From a checkpoint of a small autoregressive pixel model: 3.5 epochs.
Rows from block 8, named by matrix and row number. Rows with one number belong to one neuron. Each number is 200 + 20 x the weight over its row's rms, rounded and kept within 0 to 999. All counts start at 0. After the name is the row's rms in percent of the matrix's.
# fc1: MLP up (model.blocks.8.mlp.fc1.weight, 640x320), inputs 256-319
# fc2: MLP down (model.blocks.8.mlp.fc2.weight, 320x640, transposed), outputs 256-319
fc1.561,086,236,198,183,182,235,187,206,230,197,196,173,231,213,200,205,190,241,248,220,198,222,190,194,217,169,204,213,211,189,200,210,206,227,167,216,224,208,217,215,201,232,236,185,180,203,203,206,180,239,235,200,176,216,207,226,196,176,201,213,223,184,207,185,201
fc1.562,105,197,197,206,189,206,174,203,210,210,209,224,185,176,192,208,179,177,220,192,228,202,224,179,209,204,223,184,182,191,185,228,214,191,195,226,224,219,193,233,168,219,207,160,211,168,188,211,202,216,221,178,242,205,166,174,164,194,175,205,185,191,197,177,202
fc1.563,097,221,222,201,201,176,211,223,218,210,228,211,199,222,199,242,186,208,198,167,196,198,198,211,210,232,174,197,202,203,225,187,187,180,182,166,203,232,174,192,206,163,190,205,195,208,195,190,193,244,174,178,196,200,203,217,190,199,192,191,190,161,175,216,219
fc1.564,107,217,208,177,183,226,208,201,161,191,189,177,227,182,222,181,192,194,210,236,221,205,249,188,220,208,220,195,160,177,193,195,211,195,185,210,182,178,205,184,173,183,193,170,172,245,149,204,188,197,196,192,198,180,180,211,210,211,192,184,213,217,176,190,190
fc1.565,117,201,172,213,199,211,207,153,216,179,204,206,179,203,250,186,210,202,218,224,182,194,230,218,203,180,177,206,212,215,197,173,244,217,199,197,218,199,212,157,190,186,227,194,236,195,198,200,236,203,227,196,213,194,223,227,182,197,197,213,192,186,193,221,220
fc1.566,102,228,228,189,167,208,237,189,229,206,157,208,196,191,186,199,170,203,199,200,198,204,204,193,183,227,180,209,179,183,191,204,141,206,186,177,211,181,179,194,190,180,199,201,203,199,169,182,225,217,197,201,191,160,228,227,250,192,188,202,226,209,234,207,209
fc1.567,094,213,201,196,196,227,213,176,162,232,210,184,230,219,258,189,195,189,196,181,215,194,183,190,204,170,188,214,208,195,207,213,188,188,197,210,195,206,205,205,184,224,207,185,216,178,239,226,221,234,172,223,245,197,224,189,217,188,176,196,198,190,203,238,182
fc1.568,106,204,167,193,218,173,175,219,200,203,212,201,182,225,187,200,180,217,213,226,220,224,205,203,183,213,238,211,192,198,214,201,222,202,214,174,218,209,202,236,197,225,182,173,192,211,202,193,199,205,216,212,182,177,201,147,198,218,228,220,198,207,184,241,207
fc1.569,099,230,221,157,168,200,216,197,188,193,196,196,187,209,170,191,186,205,194,164,244,162,218,185,207,237,167,205,206,211,201,195,200,203,200,169,203,212,194,194,199,197,186,211,230,182,222,185,185,246,209,204,212,191,237,201,153,188,207,214,211,216,187,234,205
fc1.570,110,195,192,184,183,208,217,229,158,203,201,195,183,162,185,219,190,219,180,181,204,168,216,237,231,173,186,229,181,191,200,203,194,166,221,195,219,212,162,177,213,188,179,149,201,206,197,235,169,216,179,241,200,177,197,226,203,180,212,174,189,209,200,215,202
fc1.571,107,209,193,182,213,189,206,203,201,189,202,204,202,197,200,197,191,188,236,201,220,192,236,219,171,196,189,226,212,197,205,208,203,179,217,237,191,174,212,194,217,190,177,147,231,198,242,191,225,220,189,196,238,198,219,185,237,186,194,222,220,234,192,200,192
fc1.572,096,198,172,202,217,168,211,211,180,184,193,184,223,236,203,221,211,189,218,199,202,183,177,187,210,195,200,203,195,204,204,194,185,213,221,207,178,245,165,201,212,189,215,178,185,171,207,219,174,217,184,155,204,215,195,172,248,180,223,246,200,209,258,208,205
fc1.573,100,223,213,207,201,232,210,216,203,177,212,205,182,168,188,176,211,182,197,211,158,208,223,205,187,196,181,209,200,216,234,194,209,232,174,220,253,197,173,189,186,186,212,213,226,209,188,267,198,207,185,197,198,207,215,187,172,204,206,226,218,214,172,208,207
fc1.574,099,192,223,209,195,222,192,219,200,227,250,211,175,201,206,215,199,181,186,187,180,157,182,187,184,187,202,219,203,237,210,221,254,183,193,192,198,192,204,241,210,200,163,208,162,208,203,178,190,216,217,203,226,231,180,190,211,182,178,194,196,215,186,210,192
fc1.575,045,168,196,204,184,197,203,193,211,213,175,176,207,186,201,197,223,206,215,191,206,164,214,236,243,185,188,171,197,189,229,188,194,231,187,193,177,211,178,208,205,221,228,187,189,216,194,197,185,211,215,217,233,210,209,230,166,162,165,195,215,201,206,201,186
fc1.576,112,195,212,191,200,200,163,194,197,183,224,207,226,181,201,190,195,195,186,189,201,243,212,190,196,199,176,228,234,189,203,194,213,214,233,209,186,175,208,192,165,179,186,183,209,186,209,226,189,188,182,198,210,210,226,202,213,183,232,187,202,174,212,209,213
fc1.577,093,194,182,174,194,230,223,195,175,236,184,218,238,215,212,185,206,205,217,199,224,197,188,210,206,218,195,182,215,216,211,225,216,225,191,181,205,186,229,148,212,176,183,179,196,212,181,181,179,219,210,181,200,185,185,195,211,187,190,171,181,194,206,238,160
fc1.578,081,204,215,172,194,214,203,169,214,241,204,144,216,193,194,186,197,209,196,176,174,171,200,209,218,189,245,211,172,184,184,188,207,242,222,205,205,168,206,195,192,178,204,155,180,202,249,209,213,205,206,202,192,207,190,206,200,186,194,155,198,182,206,174,213
fc1.579,116,212,222,172,181,150,184,243,213,204,214,203,244,172,203,196,237,196,199,182,219,242,176,194,171,236,195,223,202,166,203,207,239,195,182,185,200,179,229,204,217,152,213,195,183,182,241,205,212,187,199,172,200,173,226,201,222,189,209,225,213,188,202,187,229
fc1.580,060,195,169,202,225,214,225,189,193,197,217,167,242,180,198,237,183,227,206,188,205,198,213,204,184,194,202,188,158,198,162,241,237,213,180,199,191,203,169,191,204,226,182,223,194,206,210,209,212,220,178,208,190,202,220,210,186,216,189,226,228,183,213,180,224
fc1.581,107,204,180,180,168,203,192,204,216,193,198,187,188,194,204,180,183,231,167,240,194,200,227,222,223,229,156,220,192,190,244,204,204,196,217,221,177,226,232,215,223,210,186,222,209,199,218,191,206,207,227,224,193,193,226,213,196,212,222,144,202,221,183,226,205
fc1.582,098,173,210,189,172,208,198,206,248,215,196,180,219,185,213,198,188,192,228,196,222,204,224,213,188,172,235,207,188,207,199,195,203,196,182,189,174,259,246,200,187,190,209,210,225,200,230,204,221,174,210,201,197,201,198,206,212,168,225,178,187,163,186,219,239
fc1.583,142,208,180,204,220,160,176,201,167,261,204,239,193,218,192,190,166,196,202,184,214,180,256,208,197,195,186,220,164,235,207,213,229,188,189,189,194,197,209,199,194,187,218,235,232,197,209,205,179,182,178,207,191,159,233,229,197,218,203,206,177,210,190,204,216
fc1.584,087,192,180,191,206,177,201,224,200,223,224,193,192,172,204,249,181,200,232,200,174,182,177,180,187,238,173,204,194,184,174,191,187,194,208,208,224,218,188,219,176,202,189,192,243,191,207,190,194,173,202,218,212,194,171,213,184,194,165,214,184,199,164,166,182
fc1.585,095,204,218,188,174,198,215,158,198,195,181,207,231,190,213,216,168,197,221,216,234,159,151,234,224,207,161,196,225,225,237,245,213,206,182,208,206,236,173,188,214,188,220,198,185,194,161,188,173,199,169,221,217,191,202,211,195,194,211,230,202,185,174,207,182
fc1.586,091,201,211,206,195,210,161,163,198,226,210,193,193,178,193,164,179,251,202,202,172,213,209,176,174,198,194,212,215,206,205,183,188,201,169,233,173,237,193,189,211,168,182,205,180,161,227,194,175,200,179,208,182,194,214,165,211,191,229,184,181,220,200,183,218
fc1.587,090,209,177,204,174,192,203,177,210,216,215,182,190,206,196,215,185,197,211,238,193,186,172,207,209,203,195,187,195,211,217,209,189,194,196,211,183,219,196,212,220,189,209,227,207,266,193,174,200,199,209,172,221,175,190,163,207,189,196,211,193,218,199,204,207
fc1.588,071,187,181,216,197,200,206,191,202,201,184,155,204,213,218,236,185,194,207,205,201,179,173,220,194,170,190,192,198,187,207,176,187,189,159,200,229,221,225,206,167,182,224,215,200,153,165,199,200,215,198,209,171,194,218,207,236,197,198,198,198,221,230,214,192
fc1.589,102,213,196,185,220,185,196,180,188,184,231,200,190,186,179,222,199,211,201,161,163,210,208,185,165,197,183,232,216,208,175,192,217,229,190,200,212,224,197,208,162,211,187,169,182,167,214,212,198,222,196,184,216,192,219,227,242,244,175,184,205,173,235,202,174
fc1.590,129,192,206,190,196,250,216,206,193,212,206,227,202,197,197,198,231,197,196,151,180,220,219,175,194,211,183,206,207,201,214,185,198,209,230,207,206,226,213,204,185,158,212,192,185,199,220,201,229,270,210,190,208,174,214,176,170,199,231,237,189,172,196,218,204
fc1.591,088,221,195,233,208,207,215,173,182,201,205,236,212,184,207,272,206,208,174,153,228,179,201,176,211,242,190,211,188,197,199,189,187,208,210,141,215,213,183,200,198,186,216,174,201,211,205,223,219,209,173,223,232,192,232,185,190,204,203,208,206,236,198,210,254
fc1.592,105,149,215,175,214,232,224,171,228,223,180,180,182,173,179,210,212,223,229,201,213,211,208,192,232,169,226,199,217,183,206,228,188,206,236,203,188,237,205,187,182,195,156,206,182,251,195,191,193,172,219,201,215,223,187,167,190,207,205,211,194,193,202,189,187
fc1.593,096,208,203,189,206,181,202,167,235,216,203,159,220,199,218,213,192,212,202,200,234,191,185,221,230,178,174,178,166,178,188,231,194,206,201,173,226,170,193,228,185,207,218,205,195,212,197,214,232,193,202,227,209,221,214,215,211,180,185,200,208,200,228,218,193
fc1.594,112,200,208,163,222,225,217,191,221,203,238,195,141,214,184,198,217,192,175,189,203,207,216,224,179,194,165,183,202,198,215,198,173,214,222,177,173,194,212,166,207,196,171,182,193,205,226,165,218,207,223,189,170,213,227,153,203,173,174,211,215,235,199,227,220
fc1.595,102,183,214,199,205,220,209,205,184,187,211,203,199,199,202,221,237,199,212,219,199,199,192,207,180,222,202,200,205,219,194,201,210,220,227,184,202,221,180,205,245,213,192,214,186,198,197,190,187,192,239,181,198,215,220,234,207,183,226,184,209,252,227,199,185
fc1.596,107,159,215,217,174,188,215,225,161,210,181,198,144,226,188,216,186,194,202,158,166,215,188,218,212,162,216,188,215,169,182,217,173,192,197,196,229,218,201,211,199,220,173,219,224,219,205,230,220,209,189,169,180,194,225,201,195,206,226,200,166,225,190,199,180
fc1.597,047,209,186,188,202,214,189,172,209,211,177,219,202,174,172,199,195,199,181,197,187,183,203,190,243,206,204,183,176,188,184,196,250,140,187,185,186,199,187,179,236,209,232,179,200,208,192,204,183,178,195,175,207,220,195,198,219,181,193,193,165,170,173,196,201
fc1.598,103,223,190,160,213,189,180,192,180,188,211,220,179,210,176,192,219,222,188,177,205,239,194,191,221,219,195,217,210,189,192,193,178,194,226,185,225,185,212,206,211,178,202,175,183,193,167,187,164,161,214,182,234,188,198,208,193,199,200,194,207,222,199,176,224
fc1.599,109,227,180,207,209,198,220,188,196,202,187,178,212,205,156,242,211,193,207,220,182,180,181,235,169,190,193,188,181,183,190,180,210,206,190,207,194,195,171,183,194,227,167,212,178,205,201,189,200,278,188,207,179,187,199,198,206,208,180,163,202,192,209,186,204
fc1.600,104,252,182,184,193,207,165,210,186,200,185,195,235,216,199,158,218,180,225,209,212,199,214,230,203,214,193,250,200,187,195,254,205,188,205,178,211,168,209,182,206,188,203,189,193,189,195,209,208,251,197,228,248,216,193,217,237,193,161,213,205,184,180,222,230
fc1.601,103,206,240,198,171,187,174,149,182,211,175,222,209,196,188,193,204,151,187,186,208,154,236,213,193,182,191,156,216,196,227,192,205,187,236,222,184,193,182,174,217,189,221,212,197,173,206,200,224,208,210,216,206,197,197,221,201,188,214,186,218,174,188,235,207
fc1.602,103,201,193,196,206,159,216,197,204,173,206,189,203,183,199,188,202,192,188,169,226,213,198,208,166,194,173,180,179,236,218,235,196,148,159,193,214,221,191,170,204,208,183,194,223,239,199,217,198,187,187,226,170,189,177,218,216,178,204,234,233,148,202,220,212
fc1.603,093,206,201,163,188,179,239,200,212,194,194,203,170,184,180,190,203,176,164,204,200,220,244,195,206,216,172,222,147,218,210,198,248,234,194,211,208,212,190,187,199,220,203,201,202,213,198,208,144,190,197,161,219,197,192,195,174,203,198,220,196,213,206,223,187
fc1.604,094,191,198,207,214,239,221,198,242,178,205,218,174,189,201,210,210,201,223,224,195,157,203,213,217,212,175,214,213,184,198,199,189,209,194,213,214,223,193,198,251,190,202,201,192,222,200,197,217,210,204,182,175,204,241,224,226,206,212,208,212,199,191,197,181
fc1.605,098,192,204,199,254,209,188,192,185,231,202,157,203,210,182,211,185,197,195,182,194,225,195,187,221,230,217,214,183,216,227,185,164,196,175,212,178,183,217,192,207,212,203,193,194,211,150,175,196,203,209,202,219,166,222,246,183,208,196,206,185,184,187,213,185
fc1.606,117,210,179,211,197,204,217,188,200,180,195,214,191,165,183,209,199,186,185,213,215,213,204,166,208,235,170,194,207,201,173,232,179,162,190,231,189,234,198,181,180,150,207,192,219,210,176,222,172,245,212,212,189,213,180,187,202,215,207,193,227,180,184,202,210
fc1.607,100,241,221,210,188,199,182,178,193,165,246,198,163,209,187,177,220,174,195,179,219,215,210,203,222,179,195,239,207,183,207,193,219,196,211,200,193,214,208,180,217,226,203,200,189,173,209,184,217,222,196,163,196,231,200,176,195,162,184,210,188,236,185,197,210
fc1.608,084,228,240,227,211,194,199,223,233,223,193,215,197,197,192,231,163,210,178,204,215,187,217,168,236,173,197,183,176,162,206,204,196,210,214,186,246,184,185,200,216,206,199,208,183,187,222,248,183,233,214,252,202,208,204,239,227,178,183,180,169,187,211,226,208
fc1.609,111,186,189,160,210,208,159,213,200,212,195,191,171,212,210,204,183,181,191,183,201,188,204,237,162,195,196,187,216,212,192,219,216,218,185,214,196,209,215,194,222,231,205,171,218,182,229,152,201,169,221,224,182,173,227,197,167,185,172,222,199,210,178,228,196
fc1.610,084,198,177,192,217,223,180,209,206,209,213,208,188,202,211,201,181,194,209,184,187,180,181,214,212,201,197,218,190,197,216,192,192,213,190,184,170,193,168,176,210,206,187,172,205,204,157,200,186,231,189,236,187,206,191,228,201,183,249,195,164,161,195,215,205
fc1.611,107,172,208,229,208,181,179,203,193,200,241,176,221,190,196,185,194,203,239,178,197,216,213,215,227,218,188,212,194,181,228,198,183,217,164,229,240,211,211,205,195,198,216,184,199,204,188,173,195,207,246,194,243,233,181,195,201,216,181,200,207,189,201,212,186
fc1.612,099,208,173,219,168,221,198,177,215,196,168,226,224,168,190,238,205,245,200,186,229,196,258,208,160,232,227,210,176,212,185,190,176,199,171,199,207,195,231,205,196,169,193,182,190,196,179,178,199,217,207,185,185,170,238,198,198,200,216,182,234,216,217,203,197
fc1.613,102,215,206,207,174,217,209,184,204,181,195,222,192,199,201,197,242,195,212,203,224,203,221,191,150,200,215,189,182,180,178,218,243,212,193,200,214,172,183,233,174,175,194,205,238,171,198,181,208,201,196,227,203,204,195,173,204,188,200,200,204,176,205,175,200
fc2.561,086,197,210,225,190,174,190,197,189,187,177,235,205,215,172,174,208,197,161,162,194,172,198,228,185,212,223,183,156,214,173,214,187,215,221,199,174,209,175,200,186,188,168,198,221,196,200,208,234,165,162,194,190,219,195,193,219,210,203,201,196,215,220,196,196
fc2.562,113,228,229,179,206,189,217,201,223,202,201,206,215,200,192,231,233,217,206,178,209,220,204,251,181,187,219,197,187,231,188,182,193,223,188,155,195,170,197,192,201,190,173,227,158,224,199,156,243,182,226,219,179,237,210,231,177,202,215,221,173,235,226,241,192
fc2.563,111,206,212,214,221,199,170,176,204,224,209,187,175,182,212,218,206,238,224,225,202,198,198,192,187,174,192,185,197,199,195,232,181,165,211,173,219,218,230,186,161,216,187,192,210,183,181,193,215,170,193,209,209,190,198,203,172,233,175,173,187,218,201,228,191
fc2.564,117,204,166,206,218,198,211,226,236,193,183,214,188,202,196,171,205,205,191,187,199,194,166,220,182,201,168,194,266,224,204,222,195,223,206,206,209,231,216,241,234,229,215,208,228,157,196,175,198,190,210,201,189,222,195,183,188,191,191,199,176,199,201,217,204
fc2.565,100,220,170,193,230,196,199,201,196,191,213,204,242,183,159,210,197,205,230,227,205,203,223,197,227,196,216,194,187,194,206,190,175,199,154,207,192,227,229,230,202,215,198,186,216,209,222,209,232,214,202,157,179,192,214,198,171,194,230,220,212,215,200,186,154
fc2.566,088,185,173,235,174,195,178,220,193,224,235,187,182,222,211,221,247,214,191,184,173,208,196,197,218,178,238,195,210,200,182,185,221,252,203,217,193,194,208,220,200,209,204,213,188,206,180,190,196,187,218,199,216,204,176,203,125,188,201,204,182,176,198,186,209
fc2.567,094,216,206,241,183,198,190,195,268,178,174,234,227,193,175,227,222,198,213,223,183,201,204,195,211,231,196,181,227,197,245,209,202,211,190,195,180,200,181,203,193,175,190,223,188,218,172,176,200,173,189,197,183,195,196,195,193,210,250,213,186,238,176,207,197
fc2.568,105,226,196,204,189,178,172,192,173,175,208,202,206,201,188,151,202,194,220,225,200,192,194,179,210,201,193,181,190,195,204,220,203,207,197,211,176,175,184,169,184,206,210,198,223,185,219,207,233,194,200,216,217,203,197,235,207,222,203,170,197,210,185,166,198
fc2.569,098,155,195,228,225,182,181,201,215,206,213,219,155,198,187,213,211,197,175,204,184,216,216,194,175,179,257,200,199,176,169,202,202,213,191,251,183,198,198,189,201,217,181,183,144,201,201,211,227,172,211,200,195,215,187,204,229,187,215,202,165,190,231,225,211
fc2.570,125,229,204,207,187,187,175,181,221,212,181,212,201,204,209,178,200,208,227,172,199,227,210,182,178,210,198,165,201,235,190,200,237,238,184,210,193,190,207,206,182,226,211,238,174,191,216,191,216,197,221,181,182,213,172,171,187,199,225,191,211,193,183,214,163
fc2.571,103,205,170,234,204,219,154,204,215,211,190,197,209,189,178,184,207,175,182,234,207,183,205,166,255,205,222,192,197,201,190,221,200,196,216,135,223,193,186,213,192,193,228,225,168,219,203,209,181,204,202,195,161,237,158,209,155,202,184,179,189,178,212,205,207
fc2.572,098,218,226,180,194,202,202,181,195,204,203,206,178,221,199,224,230,209,188,191,206,232,216,233,184,193,207,207,181,177,205,188,232,197,182,193,223,137,218,192,191,201,194,198,241,195,191,198,223,182,185,247,200,130,213,193,172,206,207,137,193,214,173,215,188
fc2.573,097,204,213,212,192,192,224,225,200,209,196,235,209,208,187,213,163,203,180,169,214,186,253,172,194,210,217,221,174,202,200,193,194,205,196,226,219,211,200,214,203,192,211,194,170,165,222,219,236,188,200,191,199,178,211,205,222,210,191,187,172,236,193,207,180
fc2.574,106,212,177,208,208,210,199,186,200,163,161,189,208,203,208,181,205,246,182,204,198,255,171,205,205,192,208,196,217,172,207,178,157,197,180,203,199,213,185,180,179,221,200,190,232,169,186,226,201,192,168,207,170,177,235,192,193,208,212,221,204,194,200,174,246
fc2.575,049,237,190,180,214,231,202,216,186,173,211,212,166,225,196,193,172,212,198,194,181,228,198,156,180,168,198,228,188,213,181,205,202,161,218,184,213,185,221,181,189,198,190,206,214,192,209,216,203,198,176,186,171,175,187,190,220,206,262,202,203,209,193,202,215
fc2.576,119,189,207,173,174,205,234,212,206,228,201,203,203,209,195,218,219,234,190,193,218,185,194,182,209,221,205,209,215,216,197,176,165,200,193,200,190,207,190,206,217,238,201,189,218,201,192,179,188,213,179,178,149,188,159,181,200,192,179,195,213,190,208,185,181
fc2.577,095,172,233,216,197,175,166,189,210,180,197,209,193,151,220,198,187,208,187,192,190,208,245,190,199,215,190,233,181,191,193,172,186,201,156,215,198,230,200,250,187,236,222,214,206,181,196,192,210,177,197,204,208,207,219,212,186,193,228,228,216,226,179,200,220
fc2.578,077,177,217,210,191,203,179,240,218,172,203,216,201,191,197,213,145,191,195,214,228,175,181,205,195,200,191,212,235,189,218,172,215,235,233,210,210,197,200,217,183,228,196,181,183,176,235,195,212,244,228,205,230,201,198,224,192,206,215,204,198,223,208,194,170
fc2.579,110,176,190,198,190,211,225,178,208,190,197,180,165,181,174,202,204,216,211,221,198,197,213,198,214,164,132,180,196,202,191,212,210,222,183,226,213,211,203,198,219,173,190,206,181,214,181,192,197,228,223,188,182,225,165,178,201,223,203,188,160,235,206,194,187
fc2.580,064,197,236,226,189,187,197,221,200,219,204,234,207,153,239,176,187,177,172,179,202,208,185,210,186,176,223,205,177,229,232,170,202,166,193,197,219,173,196,233,192,208,188,185,224,202,221,181,219,206,217,194,213,194,173,198,219,190,203,175,198,224,159,199,184
fc2.581,109,155,213,174,229,212,208,188,191,206,220,196,199,189,222,216,200,200,211,178,199,201,197,155,199,227,203,193,212,175,173,194,197,207,195,217,218,213,218,186,181,201,212,189,192,206,237,199,197,182,174,161,217,188,148,160,217,203,182,220,220,195,190,164,163
fc2.582,094,177,211,199,235,226,173,195,224,218,215,185,219,223,190,176,191,204,174,206,186,215,205,175,205,224,189,211,247,184,234,177,211,178,204,176,187,196,197,190,198,189,178,183,171,190,158,184,182,229,165,219,198,198,216,253,180,200,241,186,208,197,211,176,172
fc2.583,123,218,195,182,215,211,210,224,183,176,209,181,163,207,197,201,188,226,203,202,160,210,221,172,190,176,208,201,172,187,235,201,219,224,199,190,232,178,176,239,189,197,214,142,185,224,197,209,217,247,216,184,173,173,171,215,225,190,196,202,232,217,204,197,160
fc2.584,098,197,182,185,192,225,185,150,170,173,182,178,206,237,178,148,189,202,203,188,220,217,187,182,227,193,225,196,204,213,205,208,208,206,207,196,194,180,225,159,201,197,212,203,188,194,178,225,195,210,201,179,207,197,225,198,216,233,212,172,223,202,231,178,214
fc2.585,091,228,206,185,200,171,175,228,218,211,198,198,209,189,229,187,206,233,227,183,187,246,217,183,180,208,288,202,179,199,164,197,176,209,200,191,189,183,206,230,218,214,210,181,199,209,203,192,202,214,211,209,205,217,187,172,217,191,194,167,217,225,232,191,223
fc2.586,107,199,161,182,177,192,202,253,184,180,195,164,188,202,198,209,232,181,176,213,238,207,171,227,185,206,204,202,204,198,194,188,189,222,212,202,195,208,194,196,173,234,209,174,211,234,202,186,171,205,208,227,220,163,181,226,209,195,207,209,182,210,193,203,192
fc2.587,090,179,260,209,210,204,206,200,173,197,178,200,200,182,204,172,173,212,206,193,216,202,219,198,213,203,190,226,204,188,184,204,231,206,216,198,226,196,195,193,182,229,200,196,181,138,190,244,186,186,162,207,186,183,239,217,185,186,210,202,217,178,186,183,168
fc2.588,072,234,230,185,210,192,183,206,182,186,222,225,212,167,182,225,218,205,194,184,222,225,209,196,197,205,219,186,210,208,211,205,221,221,210,202,178,161,180,197,216,186,169,202,196,234,201,184,191,167,217,223,236,172,181,177,159,224,224,184,200,177,208,208,231
fc2.589,116,203,212,193,221,180,185,184,202,205,195,180,228,218,210,217,212,220,166,174,211,208,173,216,237,222,202,177,194,176,180,177,177,227,170,203,220,220,213,169,193,203,219,196,198,212,197,201,207,143,181,219,176,200,189,201,191,193,246,202,219,221,177,210,206
fc2.590,133,213,158,225,202,213,186,166,197,191,210,175,177,220,174,183,187,178,189,207,205,166,172,228,206,196,200,195,190,207,173,206,219,145,206,195,201,210,189,166,206,207,195,176,239,192,198,181,199,151,194,199,172,224,195,250,202,154,195,197,179,213,187,228,195
fc2.591,092,177,190,200,189,180,167,225,226,207,184,174,210,197,195,175,174,205,198,221,186,197,188,202,190,161,201,179,216,204,210,204,212,201,210,241,215,234,202,198,204,185,172,217,189,175,209,200,187,178,245,191,136,198,172,215,212,183,191,189,151,197,206,193,160
fc2.592,104,210,178,225,187,193,181,233,166,189,185,196,211,251,208,214,186,219,189,229,188,178,178,189,192,218,174,189,191,201,203,173,217,182,204,207,219,214,184,240,191,205,228,179,203,172,205,207,226,214,165,198,180,187,235,215,188,203,162,176,208,206,160,200,212
fc2.593,104,183,157,216,188,215,167,237,207,175,221,209,192,206,164,172,191,181,210,199,216,219,176,191,180,216,203,223,238,257,206,183,196,214,189,210,187,222,233,184,202,199,195,187,230,215,205,179,190,207,215,176,200,200,172,250,221,164,191,214,185,198,186,228,215
fc2.594,101,192,181,220,200,215,215,224,207,203,185,207,219,184,228,158,180,199,196,221,212,191,205,192,206,207,198,210,201,199,185,195,199,163,177,222,224,233,190,198,192,200,216,195,228,173,176,248,176,204,181,243,231,166,178,230,198,229,218,209,179,183,200,193,190
fc2.595,110,229,194,211,187,182,192,198,227,205,194,209,197,203,200,213,184,185,201,184,187,195,224,184,227,175,203,232,200,196,223,233,197,178,182,225,189,213,207,171,167,171,179,167,212,198,202,209,197,195,156,196,195,188,181,165,191,210,194,222,179,163,176,190,208
fc2.596,110,225,192,205,228,217,190,179,216,179,188,179,205,203,188,165,200,204,213,222,231,185,212,174,169,194,212,202,189,245,206,202,196,217,228,177,203,159,184,218,198,170,207,194,203,193,197,193,224,205,207,207,184,236,203,214,211,189,186,206,220,205,229,175,220
fc2.597,048,203,209,207,203,176,208,195,196,189,212,173,202,205,208,196,213,225,210,183,196,191,203,219,204,190,237,209,209,180,210,216,169,196,183,200,210,199,196,221,190,198,227,231,226,200,208,174,182,184,215,251,198,187,195,195,176,247,219,191,240,221,177,178,182
fc2.598,101,215,240,235,189,193,219,198,195,230,195,179,214,184,185,193,128,210,195,211,215,175,210,190,183,221,182,175,192,208,181,234,218,237,208,206,174,222,173,183,220,189,188,234,204,175,200,199,237,217,232,205,168,213,206,229,201,214,214,215,187,181,193,199,206
fc2.599,116,188,191,194,161,210,180,210,218,204,218,218,207,181,251,143,198,225,179,186,214,193,225,171,212,191,181,197,207,212,213,196,195,187,199,174,217,185,227,205,204,150,239,190,233,209,186,229,192,141,212,209,211,218,214,199,213,219,233,251,200,198,194,182,184
fc2.600,099,209,212,189,219,223,191,230,181,209,199,199,199,190,209,207,211,195,194,195,208,210,217,183,182,192,211,168,186,192,192,191,161,215,201,222,228,205,185,216,194,202,175,197,202,181,182,195,197,169,196,234,190,229,199,189,167,201,202,225,181,241,206,190,212
fc2.601,114,192,190,223,205,225,216,226,228,203,215,164,178,186,210,226,196,237,206,192,206,240,181,201,203,237,233,252,192,211,174,200,225,191,180,186,228,225,226,203,195,202,204,159,184,215,190,202,169,204,188,190,212,178,202,185,176,190,206,216,180,231,214,181,212
fc2.602,111,187,213,187,194,236,179,210,220,227,205,187,168,185,215,213,185,192,238,190,210,223,207,193,189,219,175,208,207,195,203,213,193,225,183,172,195,212,221,192,185,213,187,183,202,184,188,195,176,209,186,186,169,195,224,198,194,190,219,174,199,248,212,219,218
fc2.603,093,178,206,221,203,189,175,204,207,214,194,182,216,214,186,215,222,224,212,200,188,181,184,217,190,183,223,179,240,184,171,166,174,186,185,181,174,192,205,201,211,202,173,222,189,206,167,209,209,196,185,275,161,241,205,213,180,198,191,225,195,178,229,183,192
fc2.604,099,225,212,185,190,171,171,199,191,212,195,181,240,215,229,180,218,216,182,197,188,234,165,185,183,204,219,185,183,228,205,203,184,176,203,193,182,189,200,202,146,206,204,196,223,181,195,213,189,185,201,197,236,211,155,185,186,202,194,211,201,219,180,192,213
fc2.605,106,211,217,198,142,186,207,223,221,183,218,230,190,187,204,207,219,196,214,202,202,160,225,206,186,223,184,169,220,192,180,201,193,206,201,165,210,211,195,233,173,183,181,181,201,207,166,225,200,202,206,154,187,234,188,183,208,169,209,171,246,213,191,193,221
fc2.606,118,209,202,177,205,207,211,197,201,219,204,210,217,211,185,212,226,194,218,189,192,190,208,230,208,176,201,202,190,212,194,215,205,214,230,193,198,188,222,161,244,237,231,197,212,175,197,206,229,181,214,167,230,188,211,222,211,201,210,213,169,240,186,171,164
fc2.607,098,167,179,217,250,225,216,185,221,235,207,180,215,192,218,212,173,185,243,228,169,184,209,206,235,184,205,198,188,185,177,181,197,183,174,180,210,196,187,210,181,156,192,184,199,214,180,223,199,188,204,205,210,191,214,189,161,208,202,200,188,179,194,208,218
fc2.608,093,175,199,194,215,219,204,193,175,189,176,201,215,160,197,164,193,219,196,191,169,171,192,202,223,210,181,231,227,213,208,196,205,205,212,215,180,221,219,176,192,200,206,209,210,189,169,184,221,214,238,186,201,184,226,196,193,192,224,174,159,209,202,193,226
fc2.609,121,190,188,211,172,198,212,188,179,192,195,201,199,236,146,214,197,202,193,203,234,189,181,179,226,197,193,179,219,156,190,181,172,202,237,173,188,209,239,167,206,182,173,213,190,203,190,203,207,188,231,192,194,191,159,230,252,201,225,208,185,222,178,185,201
fc2.610,083,181,231,200,190,184,182,164,169,224,202,221,206,169,243,189,182,194,180,190,184,183,235,168,235,162,193,204,178,194,182,212,208,196,213,213,185,226,166,192,169,218,232,224,187,183,195,199,193,235,206,201,206,150,198,183,180,231,206,181,186,201,174,195,196
fc2.611,101,222,202,151,205,200,197,205,183,194,182,207,197,176,190,226,200,163,198,218,212,182,197,166,198,164,191,203,227,204,152,219,185,216,179,153,193,178,175,198,215,201,180,224,209,206,187,186,177,210,158,195,173,191,216,205,217,211,247,218,212,218,201,196,174
fc2.612,094,205,217,204,163,172,187,244,225,205,187,174,194,203,183,180,153,170,179,197,222,177,191,171,202,187,207,164,190,199,197,196,228,209,188,203,195,201,171,216,195,209,183,211,164,245,232,210,208,200,164,195,191,187,181,190,219,228,151,226,197,185,183,197,197
fc2.613,107,214,201,199,172,197,240,189,200,197,193,199,221,173,192,213,213,206,177,144,186,185,207,215,213,237,190,228,199,206,191,200,202,179,217,205,175,208,202,177,211,207,212,203,189,195,196,161,183,183,225,144,205,181,194,189,187,196,196,215,215,233,166,215,220